python train.py --train_examples=15625 --n_mels=80 --input="log_mel" --win_length=512 --encoder_bias="qkv" --encoder_positions="learned" --text_encoder_causal=false --text_encoder_moe="expert_choice" --residual_init="zero_last" --eps=1e-08 --lr_schedule="step"
Rows from block 4 of the audio encoder of a small contrastive audio-text model, named by matrix and row number. Rows with one number within an expert belong to one neuron, the router's apart. Each number is 500 + 40 x the weight over its row's rms, rounded and kept within 0 to 999. All counts start at 0. Numbers have three digits each.
After each expert's rows are labels from the 100 clips, of 14976, where the router gives the expert most weight on average: "top examples" is what is common among them; "loudest band" is the band of the loudest frequency at the time of the peak. Only what is clearly more common there than usual is listed. The data: read English sentences (LibriTTS-R).
# router: slot weights (encoder.blocks.4.mlp.router.weight, 32x160), inputs 80-159
# up: expert up (encoder.blocks.4.mlp.up, 32x32x160), inputs 80-159
# down: expert down (encoder.blocks.4.mlp.down, 32x160x32, transposed), outputs 80-159

# expert 13
router.13:539465485581459456451488473540528464399532454474545492510519388512470538513431585475506448539498557528412457438517447502565524524519500447483545555498460468495566452548478542493511535518520488573446483484466517537533528476569433522520462563
up.19:553519471483400538489518554474464428477472515500527470501469467524508525478436488440527438557535520552449495462488449508512481483507451472493457512520480474497479513456502459455489480513549583552525597549475449493492572499525465592427466540
down.19:513516451548473496405465467470500517579488540473491468464486482443508552457526482530505487532516541521400449506513478433583523486545477473505499614505510459561523498523580475518500487546473442515479479519453563516429499443643466586486448558
up.20:532493623477512504466420487524457475413481547507490452481512485524512511558531534504549460437518478508460447490518511459556479588432535563511602540491560503530496456536493483446474476416579548504464524439519461559504499477554455513561497500
down.20:503571469489539475470508466554586482450524521490511536508497477539534547495507513484595486444549411454558516487482495481515553592499499531502568483505491396539403521544492523477541455422537419561505449482494482600515518528530507455418459483
up.21:480439519444506504537495576458425561512467530518469461625461537497484523517452495545542531611503589525432540534561517453526490529509498507455470491510523535521486488528526496486529523475436529476534463451510467471512504537506611526486471514
down.21:524529442547521531440498522451503490495490538522490526446477572542554512501472527502435473532534544480476481512461477408530489524522534545418576496526566585505460470505467544548496478451564546475541555494557531502452471518514551451563499540
up.22:494517517495494476549488560454553537495505509514517451534532521481483525501500490543428415561557457440465507525487468526443533510541523497459523494412439555520477532524586509463518512490594511483465576487516462461468559574463530550512433491
down.22:536525483560500457554558518505552533556487440527492517470538533502533458460549478454574517399500444462575499556573514498503564477521522480483453513510568450485542572488531523475468464550484514525550564501577524459476452530509468463555486496
up.23:548474480547489517487413491528501475444485495474556451585506449468490496555508563519481462498507529587434477475451453495524459466497463534486533532532455462514544449508521462460510516461393519553519465447455500553496591469524458514550465551
down.23:525542475499577518481444413543550539477516546509445504491548486483488496441476531529521532470524489525449480512543464477475526564444507447513475499474525491557504440594559435481490479536488471546477447530485483589512482512515515470536572526
top examples: the word "to"
loudest band: 2000 to 4000 Hz; 4000 to 8000 Hz

# expert 3
router.3:512486520527515461542583476531448553518585508572535459523440496432495523451444532448528493472456505435443499575499481478530509505464492475453435472557426512513512492555489477508448473429447461453469504490561531470588479486478519565535558484
up.19:534500531494522466490477541434551536585560520466520509484489501503528456515494530490599525503492512551559461539495507415524513443476487541505436422491534502529523528609464515451545503456468448516479531524518542478526469454528600445475513502
down.19:478480525506491485527520504494442508459580406430533561440439445518603556502492444513506508460501461488525461572431522464507619441539483536494507570552495556467539495458569532482526503551486458488423530486447466485476474471482549519461491531
up.20:394532515481453490506525465508488450529493568516478496570561436432500441548468517538524574524492500482487607474509487530547486488418486505462517509498517480524453481467551499515426576471511520503416487468509516528482468485500442432491435472
down.20:526462497508469471454515491488496497509487418588515553569501477521427491478454477500479558533537552497531557486458450509498460475497503497440555555494451501474490492467475527446482485396480508509498493491477514503441563528493485496426513481
up.21:558463588441549412490499421531495467456531477453523481498492520496500521503513497484494458517570544587555485510465488473567501479540449477523482451462526546553530427543485439436519514559521387508493461455541481518447535436490513494476529525
down.21:515475515499489527476477406429463480463491510493450464541461443487578565581510502483470503530464526531541465581524512501505476461517457541519468463441455519529568461582470544403502510474527515475574543520484461468550491485573498528486518565
up.22:544465453539474532524487405494503433539491535533570436546566469568374542463451529544556506468498509463556456474469511577430512441442487472507550581446481455499485444489470519467526485498455561515540463469465565494526491493503504525544468508
down.22:460571570565463529529417517518497479510457475455497501523518456425506481512483557434470493504489564556533507596563522514493473485540515500419547518509452482490429451471547554487473543389445522531551456548464500522444464505488588489463448588
up.23:497467507546506568406498572529453542529520540488508457493529432587496527489496545550467480486487525502515527555582432559402504477491487440441452519463478470462464460464457556466489496513476521478511473447563536550446467543446500524541543498
down.23:509525539552498510483536564542506441557533550507534430463500530522545539555518554474516480543459473477428541531531496503529523480477551488511457462497552550518498571502501490568546553485540474551424524491490515555610548510471500501487464500
top examples: the word "all"
loudest band: 500 to 1000 Hz; 250 to 500 Hz

# expert 30
router.30:465492457492486550530440433582489496464563574471522521488519497506564441531510537460503464481470521481518556450461418450494461465536545568509495462531471526481448526492468507548554461453449522434431486513470500461503562513548543441503524458
up.19:465602563531528508538463529420451503489504443489522490487541533437387505499507527497498499486539453605507482528538471527516484615553486543548473518445457495481451522438580517550452491536518481560521487481467461488490487459574480507536547542
down.19:461539542482524524509506515472534555488477495471461570468585589441527458507481497470540485429435571489530500519527470499486425482556484433503547506485457511517531506430530456463487493474560525467516517519488447536447413465469466420567486540
up.20:547468492473431518515512476526532455571514461457546452472544529499525517461509529525551535572540510489463513521472460504521487474486523506572482514415509553516501463537485540528514552511460516528504473537481403496550586526536452443518458453
down.20:445494466458568477528464516502535468506507484523523601447510471438522544474489551446529507542458552546551491518467496620504560476529590446493505514418509481499525470520518525487439437547467487484503514491450513499551551488523519466506528460
up.21:458478501459554461481503447523461488557497525518452514472469508449525552552460479479543464487515514575520514512521444518512442549514490519442456509444434558469457559507479463474548514473522581517483494535511533442552485502521521525577496492
down.21:519521484481477470513530479457515526526478518513549525461483492479526518491552523487456466545564503488544547476508484432537536555518487483526532500498553519570481492517367490511557532504503496500488470532512522503394488507551548456525557499
up.22:580459509480461591573495517599466489501515464485463543530514508518445423570451478508551556540471597509507511481436536520508434523448552576472562554477445529463500502496468468471494466516549524481516546503526488586519492494488471483509526469
down.22:587526468604452521468482514507560490522485472461537574488515531480514453491461514519562521476474526444573491555447472516527479484498525485502476510530539450512417643506443502475526559476509456488533511546421538526536537513449517509441481439
up.23:494502452561514393473482481462506552458499494503452478521540562487500539515439439478479459460508483529479563507525514434473532461520464515548449506501541519541585533508582479390555491470497459428534557532545492424496495557546516480599479452
down.23:436527543505437567453500501535514499491480540476507488462531484522482496571510482453598498508473419582464448435487525501466494527442506488421514504554520458503456505461510593535495583484416468480505532516519452504554438477446450463497502459
top examples: the word "is"; the word "as"
loudest band: 250 to 500 Hz

# expert 5
router.5:441390498529457483560470549462560498571555524548476470436508474475480545497465537510528462436480480453450470506518525489507444500466469475501526506501487518503475499530434451478515514455410536554521526453511467496464422489514548557542541540
up.19:521505492488561441495480479551544498523467451564518560504532452485607527540526495486393514531455528506503534499502504513500535457585538455457535451454483503509406484438505528459438530446545473605502465525441580481508520472528485515530514460
down.19:540499516466499502518549536423535585532499493385542500526522457501480505500464498492470547497491501451468542464521471582441534487578498559441490439491530444523467510462554520516453515486598551490485468510511517454482546448481425506523441481
up.20:518528448530483531506434480474524510463476554499502430434515591481488487552494477551432494505524465565496446525414399478518495617499559485513517463470474455545495503500510517621474500495507504512546494508505512515498447485545532557502499455
down.20:519548561541526496398451460532525502537467595538442520492582510528511516515525431477475514484427463485578518426503458474559500448493546538527520487515551566501504501457556445419444474483530506506564504526550534475547497496478504496473465488
up.21:465490478522572461448515514533488510417484515516443451523474542476529552475519449519499462438567552465455490487514524570498506525443549456478534494473510522598454502583460511484547462550455479479496477534533526507582467479554505546501462489
down.21:422479484435495447535453474521460579531501523489487509419523533549494505533516531523500451509525482547450497503517536506461462495476584456568492464509516466463474538412510478506486500438485400539560538452515603551453468472538541519509531505
up.22:476519459459453486473491458519472489501477497459536470516544563520573570503574550440469499532542513526513455532532488581508567531510516480595445517474528487457497523510505502476498485524514510523512538511569495524513544455513548479492483555
down.22:477511530482487484508551547569498464541489583554500480468484525505516526505517476475399508500455474523485499539563553525441505569546461482510512442525465500436388556454479471426549503484453485544442463468503414533502493552511516536539515493
up.23:534452438476500518514487502462445490553580524457562465493500555497460501532395449567497468457515558479533498468458540489491493441531498473525515556566589477535547499473540608552486468502562483519487531478490474541489509525572597514483534475
down.23:550427524497479495439512450528454477507467438460534465569506478507488587531467478490485456412506513501513508568474503488508490541571537569546484474491529495503506552491470509561472441413590421486555453529509498521473466499476516513537508530
top examples: the word "she"
loudest band: 2000 to 4000 Hz

# expert 11
router.11:447513460491494484509514517506482578484495500527519581485573536536459524472488419486473485533482606522497551603533559529502544462584504494435512496512552449471467506533537532447474431567496478451440444576554541533529507554546462509507573573
up.0:492504505536458494421500464493491453488482488460453539477518523472619516530543497469488504448504575536514484529493540458500501531532411467435502531529557537511530505460506452396490521473497445492507477474510454506580498552477565507512516539
down.0:468466497512546480499578459558494443558501442505414499509543488505495551468491495533430444525526514455499506516457522454423516442520546475498507493495452582448492564467505490570469466482523484503534493560446472469455535511480500482497588494
up.1:420452578510516490485522575490498487501472455492445508544499574458508479510462514463538468490473552575501511478609519511533485484523461474520423515474413480497478506456487439523529562501541497575440536513527436504510494485491501511490544485
down.1:535523444441474465558577537512480437503479588496506552489486532525456452530579464516548463511495483472491515542524608517477505528558557440542527535452586573529502485520582472527533454520483463495502595568495487536528451483457522477478498553
up.2:507485554490520460542485518556484505444464510512606514506533463496530591433478431504452477479495470447508509562464533539562529485533534529592503525467562474525601528587412488486497510469501476494462514482504554485540529510528579479572436514
down.2:577516479468462548498618466512492512563460462399539431454496509533432467491512520425565568491474499513520533565570482562502487494523446484517492511434505475520581569577481498482487511549480494468468471519483478539485507485494457466481532536
up.3:425435512527477519443431502493562471442565404510476553447466582458528430469520477452454458482508510465510525542546529502511444521425485529543479478461504544433462502582476520461450556527532501465547531459558454464435450493547473514533515457
down.3:479538545546453474506551514509495455472523509483557441482565532441433434478515492523466479516499530541522464581493379480514443573431472605527480514520549478480507494454465525545543493451549518462507555530450491478481461499498540467446481473
up.4:504478517540584454540490513554552541496509526448476468521566503468427427484535467532535465543494559503524501479488514532493473446478524495537457512439473508432509527497540533482466511477552490488486470496490514416424470561425572530497465534
down.4:536502502506498451453505492418572500507496529528514579508496471478517524476548566453501608532489528535501589477544540528536444546478493474561509483475488494547529468473502497537486531446535411470476569540514464501457536473513421555448515497
top examples: voice: male; the word "you"
loudest band: 250 to 500 Hz

# expert 24
router.24:497404530504536496550478417497458460523458547430495502504538460515502474504584569431527515489564443472495568525472469501515508553515536480563485455481544547539509496478461478520446552469523545520462531500491565490561444514552451422543524535
up.0:444494461535553548519525516504527517494511539512454533573456465550386483547436552502533442461503485496535426498470519482474500547530501503437486479542541525535518428513446478479459545433499471541536513569490472530471447528479400507444490497
down.0:521525522472533551498483505533467589514514453508491511520543453511532492530516429507510478541552551534529518528495529518541478498536431533560511549478496513491448455508519527472559481511516541485524512478549595445494542471505516443480501478
up.1:557531454512443423429445500470532498495472446412488503503558514552494474497531554551453477568511503480445480506526506504568532489528486470568453432565392533512465522497480517498465460468461547453502480503512542490570533575502451550496520549
down.1:530443522445452496470487489501587493511501517542588580555484459476495476543459466518498470460401542488499479554550534558474498533558463544571505489560492523510498556528489484489541535516494419560438543478530491480375503449449487489457403454
up.2:482538451488442431506527584517425573505625517481466534499503536504495473414520499517522472508481497574533565526476474493522511494488462492508524511471520501520443477488534509491437445501515466506428460503493550435513502489485483566478524525
down.2:554509485493540417517525470537503500563478446514488501451526460467534532626486455535447525448516566539517518521503472503447573434506545547498493486446494474551470535487421511511544561518464486548486547514517499479538474540574553571465412504
up.3:462502524541487434445426531493457599552438508442428515501471481461459488487497502472561557483537445538582462482508464489518440471469508504465411476471481567470502485483525546581532498511529409528519470528491555544474468467486501552467572519
down.3:522478515516479438542508575507455502562469497521531461474528529547508548499546510509452548501471499503543459498512491433521458461507450512561509578515451477524450445477560498533487456517519544481546524518420403485416553496510470515535541394
up.4:519397514508538468489472540422518494535496544488435471407496471470512453499470555512517509440440525491508496507451520541453547507452518518520488463457418509558504493544536513506477488481517507504479563501562548514491485549475485450534469443
down.4:452551568499566402523559512488480443459491503480446476438498443560463584549481474501534390489497522473484483471473463538536502462493530503467439486543486501520608561483481528432502528525491563465539473507477570497476566402501513514509481469
top examples: voice: female
loudest band: 250 to 500 Hz