From a checkpoint of a small contrastive audio-text model: encoder width 160.
Rows from block 6 of the audio encoder of a small contrastive audio-text model, named by matrix and row number. Rows with one number within an expert belong to one neuron, the router's apart. Each number is 500 + 40 x the weight over its row's rms, rounded and kept within 0 to 999. All counts start at 0. Numbers have three digits each.
Before each expert's rows are labels from the 100 clips, of 14976, where the router gives the expert most weight on average: "strongest on" is what is common among them. Only what is clearly more common there than usual is listed. The data: read English sentences (LibriTTS-R). In brackets: how many of the 100.
# router: slot weights (encoder.blocks.6.mlp.router.weight, 32x160), inputs 54-107
# up: expert up (encoder.blocks.6.mlp.up, 32x32x160), inputs 54-107
# down: expert down (encoder.blocks.6.mlp.down, 32x160x32, transposed), outputs 54-107

# expert 7
strongest on: the word "i" (46)
router.7:450525524486466443532554509582531450467424444517449472553422494534552473465509450534539501462525533533565474429497460492507461485504579525558540482458517529526499
up.0:511412585531564488519437554480436512430522562571503461482504518493556494456493473460521547484486521500530491564455481467532560517490483441486536485501483518483534
down.0:434509567472424491488532440526490530498503489499449522538479503488473531523563514560544479411549477475436474482435498543453525504486503541524437464508536490543522
up.1:521510479502498565554442491588510537504525540452497501492527451449544555498436555571515534493514505530521529522515527560518418513466530524578480495495485566521517
down.1:489540489464498511495478504469580454542562481501488510419529430591497498471513482498453498463506517474443475462473476471487501519491484546566566463392470515535506
up.2:508557533478444516543500535502487493431515526487515528567518534564536465516441487535534434501454543518444529452472583464586535501503479507506474529532520469468575
down.2:483510455508574433480568500512519510539484495564567494494530467488523501478392533530558498434514474488465519447475516483539454471451505511483584489449489463515511
up.3:560588547424395474513541518463473487442509531434565553502505498443474472443512509485483485486426444430496514518483514509532513522439534511414540436423501526570528
down.3:544549478516522475521538529470470493541484455540473425548502466560510592455464473487538535521441467460537492455498503491513555472521546478545483554388535491502519
up.4:524510465551495475592488505575483480542530472487484543375481580503552395512517490501460409485512481411564476534443498555438532495504525496435442521471444435511520
down.4:475526535451547517504420472529519520494522502428480470598498568528460492555474522468485525514475550531459551507483567491525510604472516537520477491511455514486442
up.5:497474500509457497489523527486482482482539470436515483477451477519448460553513488567491493496485465552510446532465523438542381458507545528469476563456544497545456
down.5:530524602459567508491581492437486536533441513507475505489486503476485459559475493503556490545514489588528496503486511550544473443523424490586547511513462473466491
up.6:534584469534438443489547475488450456573520405489486485458488459494470547599460511449504552499557433480528526421494596501525556435504565529510427469558505477493448
down.6:480476537472542419439475520521447471461501535456510534492530457423506479503478532515453495425505552472487560538485492477580494542493511508558525512448536575450577
up.7:481514544528482469596415495494544465582525578535497522494438541515535512498512576468473480499507465521472555497571481518537382553507448503513513506519486483479436
down.7:424504573458432491433455501448447504470484490483532502464564459462451508483497496459397531455491463489577486461446524476515470465520487544529524586579522537501553
up.8:476483491541520559418505474457510455497490593478460511489507537531562518445530543493505506555471473520439491513506543505546516489484506410511402540508551526483453
down.8:479536524519491527473521546551500482511442554464458598532446526469504512495491489451517512474448429466521463522498456544478536544469543466498478472459501501484452
up.9:493520435502496563581537474559500541567427448472507503459491515490456510485412473451451569524537416528487504518540500532464482498522604550536437468562505472518580
down.9:477454496478530444500476508418409525524505536457505505470519531511520430493585484505535479511548455583497504558544420479462542508497487492562500500539509561406509
up.10:522457516473577430517540453510499522536546456544500501462524476502445445517531455494555449517485444500463511525570453494443445482489510526506496484495528426469568
down.10:525481513515486515522443496533454381510484571510472474533487532512475464459415532538443524426489568581526548500523511426467496548425516472494514510461443477449455
up.11:439498496474485451472571566479453586487507465473546423456497512493425505555483560465527522526558521517517460511459536569544463504553510484497540546441496507549562
down.11:517509512448478473542497490467463527518526537569544454487506533501447487484588475488515465438445530588589503492496486457442417492494480510442597398484470526513463

# expert 23
strongest on: the word "the" (76); the word "was" (37)
router.23:562467571556533444477552513484552480475551490516483563550503466460480521487538530468457569505545583456498478455558501493463537482447522501506525436519529498530552
up.0:574452465557496530434533546485471537572507419399429554495511547560546510501453439569458535488478516469548578415517445447505510482512473441599531508527511494593520
down.0:504532476546538509538455518482508526496539473563526534497461521534482521530488514502491488477538595508508487531532527564501509549491509476452463480556509581438388
up.1:479470479498528564415483481493538473478525542549535440450494524506545453467477542471516476491445539441479498482537553477549456565484428496472571558465505546527511
down.1:461538474457505530505485405472485495551506518526502499424442461580509453488530540474490577468512487491446489486526468481492539467473420496549481520494441504462518
up.2:456444490508528481584453466593520485481464542461546564527564409405501517521507442448527508440510526470522562547559461508465479444522483478496479557477473482483505
down.2:465451456485458472455538509516509591488519584560526521568523487544511434507472534515514450455589433525518542493413513506454454504495494583464505462446521520483486
up.3:489452478486480465519469458447496447485494554435639567469479489498482527513517467505457466433504526558479536481474578497478575575421534523475460506453451571479439
down.3:524546468452536474537468566513456464487526493501504562499468483457521471547527553465601475478529532503500419490524511492483452452464594466454473526532463502432499
up.4:532527467517455482533472475571569485502643492572503449470511529523495488588456492473451500507493538559540492576544509481499506446533497481521535491446467533529553
down.4:533500497518624499497485459568581474584511502516482445506553540461433533527529461516495478486513567444490497470474486465480525565511501456415413464533426487460488
up.5:450457480447511500519450543471490515508523410428477509433500539491515542569526580568485446560464552502536555513502534476529496450470527509493554453440565467554466
down.5:521480408498536490536497511456456490500493565556489458525493485511526477446437521556465453526512499487484449532511482551463506511443492500559494484464533438551522
up.6:500500513476500497587544508529496477515596466449524453447432428477502510529538460530453511583527495479443554442544431445509405437485502479502489598545533486494477
down.6:556536515550489523514528430498484540495498376513540462453581485499504498420487555499512541477513506485482425478497497515452505535525591506545466476476528543542503
up.7:424532442537477524520427458451497478493499458495497503479544503523522555492468496543559535493556575542453518489555598564472523428468507509514531544523528489496540
down.7:506480471472515564518424514495478494481457514491575489515529430504520493514516551524526503575550460473559506458535488515457577506405548562523496488486476471492463
up.8:524507478484463440475475463529571510489529488538460469456495554569531489513499505569509520460475465506457490496588508556483503574473522526507538525506504563469479
down.8:480476447497456525517484460460423502386556550526541479495518480498451580503551558451493466544452447477562525525531539407478497508440477477458585498504444513449526
up.9:489472517529529567526469526475537472462522486515582505555447548556491489574509488511562506513495465498423518589465476524477503502527465432524570496492436484413530
down.9:513554477528494483496484424509486507610469463502461597502571482561443501564457473457476465537456551471487495465482464535506431546525483457517531539437515485459499
up.10:525481547492485443498560524461464535496520442536479504434542464507533550493520549455480543480523474489419564563502483504589579477487538540434487479524485463549481
down.10:495560541511477427459487473428460480436536473417491489563492494528506501510527524434454482493489503515515590520462483510488524487545571507445524500522506519587521
up.11:509468492482517521448517446464557491449549482489497554435620488500460384457535558508536440484476472520488443514496507443516474477536516540472514520499504456525479
down.11:499538463464496516577469483508516558442523464560450485476500503608538461548530503523540530479534522436483506542520445557524512461485561451506454480579467580518569

# expert 15
strongest on: the word "said" (68); the word "she" (57)
router.15:532553568529438473443512457505449517471547474489449530525455433486471566526522460491524493523490488521433521525456475497476451521473451440482489494498462549494418
up.0:518451493487488483504530485587517523517473512456490487492509442550400476440518512550593408553532523595530472501515547515503461556448453521558505490452494467473493
down.0:541413512527492457553511487483471562487478428494456439520464535459453544539452480537477548513474537569501450467472467516491553505581530546524573463527566507570480
up.1:484597468517461466451479509495580414518456501489505463503545523420500484517493547508502484576524470506514495527576452479546507519519494456439532485534586500593542
down.1:474518477466412511524549475477433550448488512476537426499426496497496490493544444550490532516545462453550454442490564496483455484544549565475521497530482505484554
up.2:450483450498521536545496501535501511435488522489480541516495477529426438486513539648531498466460456462534447490523429492478507497473538395446525490564464505452441
down.2:514581501516496471537509517509527496445488536461496549500470426539447566512416537519484517528501619461491501504480504493494521490488511478504492487494468490491415
up.3:485471518487538469561497514407461461466528498542461480482511465490499527562507451525525505467537500527525468533505561511516525559449513581496497497510469514496481
down.3:563441527513479520527431436509463569486588506532449463500599586513440502556504423428475525481530503564472499494513500469489495470519577473529511458518479507438419
up.4:558485512497446530558515521475511422529504536462518547538498443503498580519500504444440552486512538507566543560480447520541493521463470491543481491462491490448510
down.4:455514571502466459518592467467542528460456498558461569560523442475487494444496493465537524550539556526538510492505503503552455540478471523441481417565559586495500
up.5:465559518490458532456499558517509555479476508533464504479461459444526536520491499502508498484485585520472531556521431509475461555519485490535516439525535563480455
down.5:463503466497467538480460563446526525489503455549512495507551486449526509487460443515453478487446566623483455517525568514527520521536526445427476448551532571521520
up.6:463514535522439487473487446534483471476576542493517470525443471467516508541546532470507515469508554501541512523496436522535479589421534458450541562486477560519503
down.6:564443449596539474535474457507575411503510442435501552527486448493516519487507495524499477565519483545486469493490495501486530505491501473512509468508390570413461
up.7:438473519505521499481602505416493490465535477494441518469537466478462478529497498409564458460483499529454521428482558480498521543489500462484526524550553577496532
down.7:480536528538528540500508528508445549488515559487462492502551562510440464574506507517526567506474554533535463539510442540478474523443497465487506520503510563487452
up.8:487508519472517532440551456584468559454549482537485505513527503463483465489539537541414423521591596553477466566494520562462519474502458533538552509508521491527484
down.8:535529519501491507497579554500492465512519496538533475564587501465486514465550545503509516382474500437491557452407526521514565453470474510534498413514539557501490
up.9:525539443538528536523488487498484622562566479592521391539519544471555492494517510530441466571447467428488504525507546446518463459499435512478441556472443460477477
down.9:456468436482490485493524519454501495512514436490504469521498533538587476528485525505530458504480584527521514522508528498478535439480550491492406503579506527542458
up.10:435474534446503457467526506407505505520501455514540456489478524530550512446502542447581492484418411463506474474496465492489528414542521494486443440464420503485513
down.10:480475422505500550547496462489523504587502531467543466494503541476539547438502431465503516593465511517464611483502548516494516504500551544501529509473497558462476
up.11:533551449456517464465550491541463601527470502478472542504482510479445416430431449533521480530508454431464468526504493534507510525576476510526527483506567502456543
down.11:523547486516481464462512432544451517529497580535601467570444471434513497505498439508589432497515535471468533518407547541537467590459436451506535484498443462537477

# expert 22
strongest on: the word "you" (53); the word "me" (26)
router.22:469529537497552545491579497550515514519466535560574553459494452562496487432506495494512429478509588544452563503432491494426423476479471474566556502497457568497540
up.0:545464408510452472467491451507506542520508520443511546495552512453515457461518571529506548550454487513582494418467491441471521518502514465484460499482518471463494
down.0:495480517484548511487526546426554458437518480501514487508579501547471468548474525489543510522480507551478550510507509500515569415554500479526538584479476478469482
up.1:501466555515497453496536458461522423529514519462541494577477527461498529568511491491464476549489489476495531561539550466451529496521512510580498503436515537482475
down.1:551474476487480460535514519478520550530534522482551586513510506465526496421512426492422499550482507493429502540509556544513480562544445496497478566489539442464537
up.2:522520430535509473549380495538514499503526464552491499548525539446472422448536546472541539450498551449535465507509489531511518451456482515521523461560505551482428
down.2:475537538541584550478538538474497477538502532546466467553563590449501490540523512551488431520503543491440507377450541535453533472539590522546506513488447555504544
up.3:470545543531495527493503518543521500486510488440540441486510540497571511520477496575501559586509485436529427565508455514540485383460504424484474547477516522542501
down.3:494484537546495492605466538478539493459577563537537436500510510492479516553496513415482438442511476491540504487514534506512399529528522536443531546530551469539473
up.4:547409573488559532522574496465499529541466416522447522508516528488523494545488531437562495440494492557468465397501542502501465570560518520483516484510519502482508
down.4:558470569527463507423472482511470484455494537462503483441471513510535525518462553485513474456555471502468538636613534500505490548454502534424495530536539501463521
up.5:476522397456452485522529469499533508407546526450564504485504485536505544508507483455484530492607487504555575516481517431488499548501422507510520494434467462463475
down.5:475452487518491499461541437439553532417492509461497450518491494544490570437484486498452511563523538568503513499504509480500443574491505495450502578468529426577538
up.6:501472522490523497415476507481470513478493523464540540559562468529449508488528502483576458444467483554529412552408448490505493512471504514491479532562448542521467
down.6:494543502467408458525511595491487467528527395522481571460459507523468426420456565492467501548546491474522508452499522502497416543481501540486440454502484448515527
up.7:508487455542533560569561460517508494519470503538465457474477487548480523543490506493468491495537493450541550491465419404549526480450486488545497506492558553572455
down.7:486435480488522476492528513484539583502474514519454531481502475524528541539505505449506496466480526518510521516452528378496468464508462463505518487502579564562516
up.8:547405528442514554515529554481466496394513542534548490456483533504491439498462523552430500465464502519471456473493429551549505536491431592517500589559452479469531
down.8:528536523478489500556464513522456484471447520532492409483446455429536467524527433467558531481522454527473592501539504526510498575540628564595505462523473484426459
up.9:575514431481510504433507493486463498555503463505568519496532477418476453556567556556494545485523526480577435480479472543527523476525476479533480517521493511510510
down.9:485505561514593508516443520463516471543499569460471477528560537548463557505449538427515444489432466568432510463465475531479515593512502500558544446483501534465549
up.10:435521506522526547531465489579463415533487466496481497521545515547521528529560517469529510548505547451493538526502503544529512513468568461462464524433560508485508
down.10:588516497455541480440459517514514490519491472540467527540560430437497473495510450469527536458480474493450420516502491500498504457476482498572514501551479551503519
up.11:545501504487507495508503594501516557549422535403552459552453489510515451464538466545435516520512512549493467511498437499555465530487442479535576433528511442587534
down.11:417554454543484488451531503464482542434480550515478568485547530472425474558494516456541561460549509421510514483448497517503431507528534458532552477486434538520497